{
  "model": "image classifier",
  "dataset": "capsule endoscopy frames (Kvasir-Capsule)",
  "train_examples": 42238,
  "image_size": 64,
  "crop_scale_min": 0.5,
  "horizontal_flip": true,
  "targets": ["finding"],
  "num_classes": 11,
  "arch": "convnext_v2",
  "isotropic": true,
  "norm": "layernorm",
  "activation": "gelu",
  "mlp_ratio": 2,
  "inner_norm": false,
  "drop_path": 0.05,
  "patch_size": [8, 8],
  "conv_stem": true,
  "layers": 16,
  "width": 512,
  "kernel_size": 7,
  "mixing": "cutmix",
  "loss": "cross_entropy",
  "init": "torch_default",
  "residual_init": "none",
  "optimizer": "ademamix",
  "lr": 0.000385,
  "beta1": 0.9,
  "beta2": 0.99,
  "eps": 1e-08,
  "beta3": 0.999,
  "alpha": 4,
  "grad_clip": 0.5,
  "steps": 13100,
  "batch_size": 192,
  "epochs": 59.5,
  "lr_schedule": "wsd",
  "decay_fraction": 0.3,
  "final_lr_fraction": 0.01,
  "warmup_steps": 650,
  "weight_decay": 0.0
}
Rows from block 4 of a small image classifier, named by matrix and row number. Rows with one number belong to one neuron. Each number is 128 + 32 x the weight over its row's rms, rounded and kept within 0 to 255. All counts start at 0. Numbers have three digits each.
After each neuron's rows are labels from the 100 images, of 14976, where the neuron reaches its highest value: "peak at" is the part of the image that holds the peak. Only what is clearly more common there than usual is listed. The data: capsule endoscopy frames (Kvasir-Capsule). In brackets: how many of the 100, against the usual share in percent.
# fc1: MLP up (model.blocks.4.mlp.fc1.weight, 1024x512), inputs 342-398
# fc2: MLP down (model.blocks.4.mlp.fc2.weight, 512x1024, transposed), outputs 342-398

fc1.122:137115094131124110130126168120124120119187138128122214103115105180099037183201105185153106158103088166144141131096181126126126119121154136131132133101116144130077155117139
fc2.122:082187095068102178130162177169080116138112118098125095125148133132120170115169102154151165122138075085053173105142154102079141103137186080108109182121162180092142105132106
peak at: top centre (43 vs 9.4)

fc1.546:165046111103217139133157117178114108174164127114146177128126121122109137157173191105146058173158131129096097101203113108176119128079100032179121140203145117129129135091124
fc2.546:075101158063142159165172096085140147093102131097130100095119161131112135113127076145069130131078156097148145125180090097096167132180086077118087187124135192149136052118093
peak at: top centre (88 vs 9.4)

fc1.766:181105124116123129139170101148124096119103072175176107134101078165135112114131119080130092159121112134150120196178092189163191140122163079121119128090124156136077090125150
fc2.766:147164174096110088111193145152082110088141112115097125130137071133132097107135199088116100105148110110125120128127188183203118139109128187157099134128067122119130120144117
peak at: middle left (32 vs 9.4)

fc1.399:143147122121106157111188207154122169143187134147171166071095125121210091088170071139165126125126159168145124095130120110132093068113122124140126172140085139124142120177129
fc2.399:139132135081082117110106118128174116139098106150165145082095138085177118163163088097110156136156113082125139119170151127169199113105082120149121113090152082058162085103105
peak at: top right (47 vs 14.1); top left (32 vs 14.1)

fc1.385:114122128066083129166196130156124145157173164114163163162143139123132194128124169084101126087119076145123119143139093194174124156126184119165139168164159160090133172138193
fc2.385:109165112135113171143103152083170149121118119099121117082091140151082134161165100152127122187140104140105157163159139161079158164158154099114055165138080158122141131139136
peak at: top centre (43 vs 9.4)

fc1.212:213168126105131163153092155137143149103146111153134178099106113148192194160196095117164099166125132164094095130135089159127141117144189109136125091172126124157117150115112
fc2.212:087179158131120128207100160139090113140110215148093035111165190095112113044189119119112149139120129087154146137126115136198122157106163156087089119123127155134122110103164
peak at: top right (48 vs 14.1)

fc1.99:129080136094190130120104153091184117159123101135102132178093092112150129121154136129150136103086108141135090178147125120164116131125109101128135085130167154179170202125083
fc2.99:137129133148104143132153177135176161181127150172144133089144142071157194126092113160162142126158161135138176198123104118082195145129113130051125076145053116116125118119139
peak at: bottom left (95 vs 14.1)

fc1.287:211121138096189132154112162137102124181115173139090081111074174137154066115157129159145154135112125147155113100077078107132082133136095086159109126160125153203106140109096
fc2.287:168119152134073070125080105157179177126057146149093106144110095119073090115082118145120126124114108071139165146116146112180097145112090158120079109155149148179143096178104
peak at: top centre (27 vs 9.4)

fc1.488:233164072065129129081132189111158151135140166141120201135074150109116180140171114143145130120139090207167116110149153129132118049100183094180131146123174069176108151115136
fc2.488:092119137140065090093112131153133119108132042127110098105116162095163117129105057110173114096075075144073112154109165145102101076138124185132137117129097090091112072105104
peak at: centre (28 vs 6.2)

fc1.100:116151134140144155094129112121150166138146136132174140214157124127165182139113154071128113132097119159067130115058055158156090138109177089119155110215161161132142152067072
fc2.100:138143125175158135096112092157135159163106086159096113131167120144120136189126141179126123158156149128124138178219099133080149063092153179144176094130066162100137135126123
peak at: top left (52 vs 14.1); top right (40 vs 14.1)

fc1.68:157124107135142121166210133114113144184102107121164158164158132132155190115157149030099145182095089191100127143131076170108068178137147104137157123114170130105113103067095
fc2.68:151138139107110071082123092087062143112107052104126098096170160119080168136128095123153070148134184155110102144151150177122083126058160090169112101122145101155176103116139
peak at: top left (47 vs 14.1)

fc1.640:123106196061150123163135171150143141116084160132196093114061145109108125127123210124116101158067173161131123134140103135167123175151201085192161097103193134160133126112129
fc2.640:091160111138152124118118140147165137100126119181103133137142134106120126117070097091086069158089053129109155165097089116097159087130168098090099122174131150176076143157105
peak at: middle right (42 vs 9.4)

fc1.411:112160179134176126124160094169092148119088088144159092121145132098156113145108082167147130141128114165112093132053175132101158127125150135140120126109151158165113166165113
fc2.411:178193133133113093152140105111159144127114126126115122135190116110060182092083109112108106151182100132112146159109060131111134148117123116107172075114142167160108142081186
peak at: middle right (38 vs 9.4)

fc1.205:127146074177152099147153117149130128146131154076157139126164150152128146099101162095087147117054169176077121075162120137152080100144158106057112050118159171168104099142113
fc2.205:115124134122078085115118115079126183109162142170080097168156153085099137112149119063164076074209077089142094146128129185138119175110136127139105104133106146201184128081101
peak at: top right (56 vs 14.1)

fc1.480:150156131115149174145163095147116121099132124103120104084138115078141094129153128114192117199113103166068119077118094112062163049113105140127143116124104186108138137106146
fc2.480:162127170123165148126166170194098092163060079111160170079146118144134108135163130121115142153135134110096172152151166122142163163179114186161126119127140084108175124161140
peak at: bottom left (59 vs 14.1)

fc1.245:166133102133181167162135097089142152127121126065110117118108145138104147113168150122155155129094111223136106171155053094116102112075111161142080140104142138173060113155093
fc2.245:177154150117114103158161164115104110098083097093059115116109117101141043166092143130158165118164169213090165162156155162132130129124105179140116123147152116080185070094110
peak at: bottom left (46 vs 14.1)

fc1.280:160129161121127154155176122143119218162172097103142143108097162114127063156141158104113160173161143104082076124109182171110173179110112160142086122125099167178090160127098
fc2.280:192176098136136108116127142124174085086055153133155100128150056131125171087125075122131084125056170128120135083143137151154110155152163132111058182157148138135130078103084
peak at: top left (57 vs 14.1)

fc1.720:170101096124087145201134134166130092183122170118160103112067056163180135117122148145120082155119190154125093074084061159136102131108162135136132145129096092105130151130180
fc2.720:180118134092131208094118067144134168156182128182109152145120143172121107147189166195190143162178112159074182161141071136146191150181066148110130082117108171077166134117144
peak at: top centre (32 vs 9.4)

fc1.486:090143131081137128142166131162116140173182182122155087111126108162123179127122151075131112116026124132158123071121184199111119073145137179100106087135209149140141090142195
fc2.486:050136083110143108081146093131115124120157144160162126106143086149111133106111166084118103116100170120158172189104105128120126078204119148079157147117136073118081128153084
peak at: top left (37 vs 14.1); top centre (25 vs 9.4)

fc1.631:138108050144143107186122071112094169083203156088170151146156137103180139115121135078083194141126151182101060150107139103135070168100166139096157071120145149141096060103104
fc2.631:110103086186105085072147123117114119054096081086134075127119130182168098109121099099177157142142092117130116148077079135113079096179171149095107147160114135095083113156102
peak at: top right (79 vs 14.1)

fc1.724:174129096096154154129125137144162161175170139138206174127190125093102134150058173034110154147138164105090118101119113183133140111175124136148114175140136141150089102066126
fc2.724:148177196056066103108136113143097126105147074088167079113128114135077175185124158132101119136129122069119177145171127153149113114130134141134142202094126127182177118096165
peak at: middle right (28 vs 9.4)

fc1.96:157172086160160192078186161150156080136121202129099142131155099089141100131165130120089164126100133151181098113142189152115141094091170115146135112106121146062095132090126
fc2.96:144103142101064103121105115149217104130122166157183173096122071114097101166077126133101103060119136103210110134111120130167119130103115131096137137174156056055071170107122
peak at: bottom centre (33 vs 9.4)

fc1.401:142118162167139083134079077151134116125151066176144101167103104180147100069151082135173104166114126153096139147130099141070125097100143102144194150161117089099139121116085
fc2.401:129137138126126167142141123098091114134059103077147154128101102141130137094158181081102140121155121135049119147116093122137157111092032140168139147087172150060085168115138
peak at: middle left (30 vs 9.4)

fc1.396:110176113117113156158168173137099169141105147104115161140073103137200183135070163055138079134109180117103098110053099102138102108059148153167141168185155127153104098096127
fc2.396:104160135090146177163092075129095152152147105118167142085171148122093092169129164181144123077149110124078135128098096110170105143070059069125144083074130134124165081131152
peak at: top centre (44 vs 9.4)

fc1.354:168136096146103159188139106123111128157118161140134133163100146116187121140103121125120064185160134136095101121040139064139136119115139151187094133118129152100119156103137
fc2.354:127153089064132124142072107121140125139104131129175091087121122179110123099145130072126093145049127162120151115118135104169134106096093090150180125120123124124134146161095
peak at: top centre (27 vs 9.4)

fc1.88:141090111082133181224100151180109114126155117127210136137106145141192114173086098144141102160155155122127094220109149169091101090158116126106175157083151156103142084118128
fc2.88:148133100060149111112136159094122069144116127162105091097171199087146103135187140143080089173109106132109162141154063147162092113133140080107112079088108138137108104158081
peak at: middle left (48 vs 9.4)

fc1.512:121111127105106140173157163128115158105117109127148106128054097153168119148066110168143105112141087144108123192084138142143083119102153182201109114150143122143122181134184
fc2.512:144156150126120127181142171060179142162138116165114048156141141150082095112126132126144102131192152084114147199231117163167186124111097115134146120154051154140216141139165
peak at: top left (41 vs 14.1)

fc1.707:113095102105168103185093115173121086078163188099125087154074054157118054140177100163184148154174185136079089097143129125108151080064161169152080167181120111066098115199174
fc2.707:060172104163174219144161141176162165123161081150063232097116148159099132090162114112157140172166137134131158168130080097176136129172114147149173180158142137087108193091172
peak at: top centre (29 vs 9.4)

fc1.652:133123126145133120144167114163081078137081179156164106176137148117151129126142130156080095149128154139117121129110132106121147114157116114147171094133141122122145163063165
fc2.652:196095160059140118165103135141170108124133137105123076133177104098118094081165187168157099069054105105096153149071124066220135113145055160127139159104141107108109159111136
peak at: top left (48 vs 14.1)

fc1.38:160128105081141124113136121133090164143119104176118146113087159151160140129079098152197095081074169135111140139155080170143113079179117109128141149157107179141181122096148
fc2.38:191093082112054094179096100123173151112106084124107160060139127132075129127128066106117080118134111137134134113149110104159123093121134082139184144141157155100152137216136
peak at: top left (42 vs 14.1)

fc1.576:133163117089132186111194157121133115193115188140128084153136126119134122131173146086139136135119077140150110198129123162147085055106125110161171092133134118167139163088100
fc2.576:112110132129090128139183166123115128145146096106132169098121116105142131187071118153095157112154083124065163111104133113135134127177156142117122135118121127040117168134120
peak at: top left (68 vs 14.1)

fc1.263:132138086132132187207130179166169122129122154075170093167088131117129158131093129142118159137117123179135086121066137133143137087142168089155165116168137144099141121084107
fc2.263:052099117137132163153110141137161113170199122101112132167155158120158116130157138105121067068174126068153149126096079135108110108147151096122121084088144102126140096050084
peak at: middle right (32 vs 9.4)

fc1.666:108177147117163108081156104218148108127180144170128132164112087155118033076157088151173108142149199112123083096145150127126168126193120135111103139150137109110099097125112
fc2.666:171131148135118116138173105118100209184102084134194161129164165151102168178136121206124069152160110044074210196168097117106161109084104130116133131111043163165167071186134
peak at: top left (66 vs 14.1)

fc1.471:125118088126149160139144157132075157152151150116113124158083057184145135145045108082121078142075136104113108181109146106122112105183141099156151115133070166121083169131120
fc2.471:128151156131138088119130096101086151152126125141143120083192174133186112133094163117079144096112109150128151142166120167198084126120087118121160126116144134080126151116175
peak at: middle right (27 vs 9.4)

fc1.241:111091056114140128211152130153152120119112134124138134116138179123181144171192128090135079198118116128104126155098044159090092135135094136095118118165118165168061092127090
fc2.241:107136149104145125127108118157072110060088114103139110152146107085136131110139110124139097119082109082196134151105161117129043159101161164172163142162179112107089109159110
peak at: top left (38 vs 14.1)

fc1.685:105144103132077170223142125194073129091176190076133215140075152125089056156144141123135140152156088150074137193078151040139142123109144100191140114134160127141125085052147
fc2.685:082131125180156079180138183140118117100148137193117147119142105134078169157211151113156120144153110147123129126116184121110082124108139222124164143159171092120126119161123
peak at: top right (34 vs 14.1)

fc1.236:142146117175119156175089118183128141125076081121152163104175051105142119147121154118135146125121131185145144133099097154115171137102144097118122155132142117079127199144192
fc2.236:102140170135159118117165128213119105112162123160133175184150154169102102097152157038132163167207154132109085112155117157136166147123113092201148126168168102159147172128138
peak at: top centre (31 vs 9.4)

fc1.69:141137122109187104131121095095121120183093117117121129094108132147114128099151179134082146126181106109127097148081147154066086087114113103142138106162137093138180196083145
fc2.69:126118090151110153107082165121215127184093126123074050131132087095094144177165120127085143115137122160107175144139102115129150144116161170079123173124123148139088152163104
peak at: bottom right (42 vs 14.1)

fc1.386:123138063114089145136137187144131151191171169082204118157110137075072109156135162135143158133063122150156128063121065145147106120067142055067129099162140118126153142083158
fc2.386:120124111140130093147124098121085173153156143117127148125156111158150139106135120134094181131159079152113112120166131117060131163122124126165116106121106147155160150117153
peak at: middle left (26 vs 9.4)

fc1.63:113103065106138145189114160153059120145138106049140152134092076111186083200112126102132125207146139141115137110049099121141096126134156165170107123158123096086150126106177
fc2.63:130147138127170146110100120100065046133165144072105116128117134143123144137154137132102088065137103094085163172133177135169103156145153112158120085119130146118193121167108
peak at: top right (33 vs 14.1)

fc1.615:175171086099112135119146168151188102158152121155108134126126119100152157136158129126167083133150150181112112199135162083164107142149135133086124178190154114177082137100154
fc2.615:109162099136175067144083186109118124139141130130152120096160091084175137101143069121165182111094084090104131139143138161101161135105110169082159203081113139134113125160120
peak at: middle left (44 vs 9.4)

fc1.629:170106140154166123161167124178086084109169088119221142140149151153201141152129100087144167205141152148080114115132139141046139137134145087140126116155109114101120159122080
fc2.629:152145153123083098137150148105100120078088076136146081134161107184121063196156134102167100067089177123074136178088139210182126151091128166123150129169098159166209106147162
peak at: middle left (37 vs 9.4)

fc1.301:160153084113096149135119116144098171104167070094143190126067113145166117158107157140199149170093165126139095088141150153086151118113150154165072090133102143133166121127141
fc2.301:141094160118096164136164072092145125173149181127097136151106130061107183122144113181162109135114123137167172062146116172057111091124113126181092133125129134098115108131073
peak at: bottom centre (36 vs 9.4); bottom left (34 vs 14.1)

fc1.636:123142123091118131161126102140132128131109137116127139108132114116130139139168182122118129139098125169118083100123117163111155145084211076189132134148148164118128123142123
fc2.636:183150145122110147138082069129180140165106124143100102117096181137119172140135158091120121122105175154141173161164093138111083140130103121105169056120120139151196157103119
peak at: top right (49 vs 14.1)

fc1.500:137144119112087101102158137167134115166135143159180166116159071154126184165120103158100145125167133137150088199101178118160163151152105137126163111175104174146115097148119
fc2.500:122125150132186121113133119151112095115091179139154137118141144117133106108182156095137110126156119140117143140128154134166132092149080115139079070144165115139085086134097
peak at: middle left (30 vs 9.4)

fc1.355:098155099156080093144116080087133185122175129090116209165113128146154048168102131168179155118115170096136115148159088171121122090108118120130100147123141110083132096155133
fc2.355:119118148105113113171168116138118172090145127161103131121113113195075131089121075130147133184166113140061146125155135150087140139083128156163094155122167174127124071098100
peak at: bottom right (36 vs 14.1)

fc1.337:149139134073143099077179168145139095136136176082152128177104129163131128188176156163133105182160116160081111124114159093130176058152161146136180080172117096125113125136136
fc2.337:114146103116094116162104105156166138105148139152071132077154126080117082188086110117158096127113141215111108103079136173123110113140184160132079138191048132158109117139147
peak at: top right (43 vs 14.1)

fc1.673:165120077104097143151200161148088123120128156125115137125136144081085077168135159068151158139137165113089110064125164145111134161098160083136152126129133180142093100134135
fc2.673:112170119133163148152152137169086102166113085161119122167123128120102119100169180064106100153169125105137161171135125119206091132096120155169111109080151128111144133134182
peak at: top left (55 vs 14.1)

fc1.391:137185097055149197141063153118115157187148105077152155200128142083173121143114115116147050109079077161097091152157124136135106150139141134115093150163164193109127128115123
fc2.391:115133137081124173163118102156154150134120100115105140105136128057174135139119131117140106172133100096123168138107159067130160170172104095114113034114094133099128124134145
peak at: bottom centre (38 vs 9.4); bottom left (32 vs 14.1)

fc1.444:204130188128121113137108158171143227119117134120162161134096119124138135133132110118133146203119165138082098159113168130090110135136123099099139102074128220135096147127146
fc2.444:134185160129125116162055119133122115104080139161065124120129086118076102193109150168146166077159095094105122149084095129159125076151150107119161145083122137133117128095106
peak at: middle left (46 vs 9.4)

fc1.472:152068104117147165153126109177120079117134098190102160154113121165109160143120112122123015114112102140104116126133177182149105114147134116102058126119170070206174134172115
fc2.472:155137082058151132187140092118152187128158175091099111238146094087133123127150101106138091174172114094135142101151118114149116103127114110122150136094097144162149099097089
peak at: top centre (25 vs 9.4)

fc1.624:138106164104093169149152145184192141140138163121142126086134093080082093121143213108174141092110136116117139113165145170100112086105109091142138126125140131087199106163109
fc2.624:096101085107203119125169113115082145149151109147127113127121125138158109127084136126121116137175045174108160137119123200086168087124106137128101110152126082157148102132116
peak at: middle left (29 vs 9.4)

fc1.365:129129094081108097141121147095122128152130160142109140080108134094110092099141125099080149153161079144119151102118098142114100088120123094136137135122179123145065102098121
fc2.365:094122159126119187165165195141201110151080070177137160110080131139112130124138159100113189125076087088167147127124058150143146136123103171146119128087187101105164103092114
peak at: top right (52 vs 14.1); top left (37 vs 14.1)

fc1.346:102128142141164127107104186105113150128193194094114107096119107088135114149156129096099150156088050142094109101130103168149105110115152083143152109132114144136121119150206
fc2.346:162130091137126120148133219097113127108146080158093105075131164080102157074147139124194172193123120137184155175126140138167146137134138125157130186118115089136149123165128
peak at: top centre (27 vs 9.4)

fc1.143:154126135151121145093188087132076094174176048154148107155126103148153149126160144167164092151077035150065105113099068159064117113134147128153111124106150139116153159076148
fc2.143:112108183195092114130153150076071092124082093121171139105147129150121100123149067103088224080157152141126121141106095104143094133084107180078177126171133110126116145103164
peak at: top centre (44 vs 9.4)

fc1.588:135049115127138155107104102119181107171117125147136096143058151125132070161120130136109142129127146141153125136118118098155088080130174130141153118122119123109125159094165
fc2.588:160118144115131193152123123079159155137195155153153080174172088123112131110111148159105109120180179181105125103197103147154163072139100111072160109102109129110144118131139
peak at: top centre (27 vs 9.4)

fc1.307:173101158158163186147137164127103133147138085108133147117133109098126097105151113107202143131143156119154128161167128163153132115103141135101131109131164143146100127115139
fc2.307:154122136134084041091136147142124142087133142156133154123116094194144151206179193143157172122179130117133117154133155115099109179086165124102123127149165105138154134114157
peak at: middle left (51 vs 9.4)

fc1.372:118153145139093126137145107163104108124112138148206166114100124118153126105148064102124127126111191099096066167155122151176110177110124153137105126225150181121140126135172
fc2.372:107112146086133071119159129116198112113122188133171137140150153104118165128106149130140110136152124080148153132180129155080097189198171076129063147185167181120168139119122
peak at: middle left (29 vs 9.4); middle right (28 vs 9.4)

fc1.20:184130133141080155112131088097064139112225175075139125099042107086085109188078165148130075145113132132123105170118178111175193133110107121231109113202107125172116134142126
fc2.20:138065103199115152154113116105178037163131144109129186116136201165134161151124107125093174155175089051157132152148091161112169135085145101124113130148109153104125124097133
peak at: middle right (38 vs 9.4)

fc1.740:145130115153124170137109140120093103136144206109152183176131079132161117124137086076098141159138118120087109123172128126071161147120131172159089061064189146170157130108137
fc2.740:130097175158147169199138029165113122119129134178112114073115088161080112111168139108104130068115122115209089136136161092131098150158151116132115150171145119105110163100063
peak at: bottom left (37 vs 14.1)

fc1.738:169157118128178110177100117138123162159120154086130079146153134178160166125128134139128149134072173152103111077134069129142094120082202123142109106198175118106174104051096
fc2.738:156153126134116143137126122137132146136107144129151117126135102138155123097113114118180117118132141179062119097088140114137149152207098146115131124151105160152179109070109
peak at: top centre (34 vs 9.4)

fc1.7:138162152102132173124097160084131129168063150066128114124070132162185137084181185072112147080056087128066114143106129133124086090109134153134124054138202139113121172124146
fc2.7:123137083137132114163120085061165133153057104109118180104124147129146116112110134159141097232157110099152193165121143134114128090134119177101121097146084162142131100121130
peak at: top left (78 vs 14.1)

fc1.110:135169121075138116084194162150138175127152146126154109137074127133122130158131161135154139085127148154132108120134143199139076132079187221157108159165109218181142147095118
fc2.110:160115111147103123145130204102202136064091114135125108154084134146126165146107133093103122185112154187146162176101126150100105154129123175118114171176152128133065134127069
peak at: middle right (29 vs 9.4)

fc1.508:168089111073113136119143128123093135112089114126101228147084117139153154169118126095153084130140116141137142157129174122105096153128100109149093066112085182113062156129168
fc2.508:066155161095126153190097119141190142201121130117162141157126112096119139166159134133110122127125172115117176182075138133116135137181133150137161092104085132184129192127122
peak at: middle right (25 vs 9.4)

fc1.394:144140093100156134144164174171092118123138085068148141166081103098140054141154148118129103128104132184068121135150114117102123119140166072085127160186122100141172100101124
fc2.394:146120140081121141124121133098096142075076117153116089073133152045155185155142102090039103126119070174195145112147124156080082133183139089123097084168147098114100095182059
peak at: top right (50 vs 14.1)

fc1.31:134080117084148157177148133080112134109129158115149150148172074126169127125135141160113138130111084155116111148185123200129082104091135099123087149100189240074113107146177
fc2.31:106123109140099139171088133116171110130157129147088115110036109112125165072074123121169099119105117132133154120111141167179096108157085154098149113117130128158143145100115
peak at: middle left (54 vs 9.4)

fc1.52:169103151099097132119154115105099154139153131152157174092038104170104142120187131108135161171117130161143131104109159134122147087164147078151100056144118168153135107155186
fc2.52:055111110137189151128155149099168137158181117117115136111113096146103159099124171093127127109127117148165140131089136166114078159144144132172137095179119113135042148135104
peak at: top right (35 vs 14.1)

fc1.339:144101125145187151105131125120181110160136141114118137131157095135126122157119186184145095098057175134117134133162134195142120135147142120145098136152120135131137134119163
fc2.339:203132151106071118131141114092141150145120165117167186110125108176162193100121175125128136128135126120096219155140158145121086116163140155068151193135133180199126165133122
peak at: top left (33 vs 14.1)

fc1.706:090066100154170146102154131154091138135116153095121113130123053150135075116144111137172117201148129139122142161127171175154126096135179148157137122171190096139130087082123
fc2.706:153133083118057136129162156075121155179082151110163134116054137140134122083176110145070175132132071151092136073170134107136132154191121098132155180136124131095133135182161
peak at: top centre (34 vs 9.4)

fc1.277:104086130142108160144103135101166095176157159119141081087165115149128112133175143134105044158091131142026130135167131142127129145166119155093109108125210071151116120138129
fc2.277:108084156167064138095156136114183166146129190116160171160109130069098141178100113174159120129159151101146156107111114136130190105130133093083107155110109103187168104125086
peak at: middle left (27 vs 9.4)

fc1.327:192088110110175125127151093124095125084251113112134144127104122076154123149153103141174099122109125147146120133141070171153098142077161115145087144125149120062128137080143
fc2.327:133148144139134121148154117104191148190126109083045193169113092131082183176151149102130163121164121121191106063173125126133098153131153129163183125131154095145154135138139
peak at: middle left (31 vs 9.4)

fc1.270:178170126047107176149172127122185148109104113103159158154101142053120158156080193094114099109098154125051127101131162173156107126165162065141148099142150141120129166196154
fc2.270:110142096111093113137153153148155083116122119111123100157104120163139137100072128129156193128101129131119142159151117169094156166154119146079105120155024209143204141136135
peak at: top centre (54 vs 9.4)

fc1.597:084113096118179111127136156112085070163104179128164144148119081108112140101147152095116148124094190123103121139142128152085076104088145055135139156148133089126114134173182
fc2.597:086120088148098130076157114096074126126081128101150072102156117130137067119127155110118130157161156154122142114121123101127157157161106143103140221102135125168166139043141
peak at: top right (46 vs 14.1)

fc1.523:171106163129127183078199159121092110136091153109127151088125131141088145081095110032138164154067076137137137087161128118050131133149123112175137125140162080139121085143166
fc2.523:136170097102114117134124122114119077138129107165146105129084190105145160197133123109136099122142131111146164169123130142171146131149123090120118142056146142131171103149087
peak at: centre (28 vs 6.2); middle left (25 vs 9.4)

fc1.157:102144114124142120168195178110102161142104142166109150100104115092153163158133141110136074106105103118099098121159075123150112106114161127121139094145195151109108133177130
fc2.157:068137094167144181155120148166189114093104165154064158099090140136099194124071123121147095159057109142148128117129164150113139084130150115112113112201127153153090088109100
peak at: middle left (25 vs 9.4)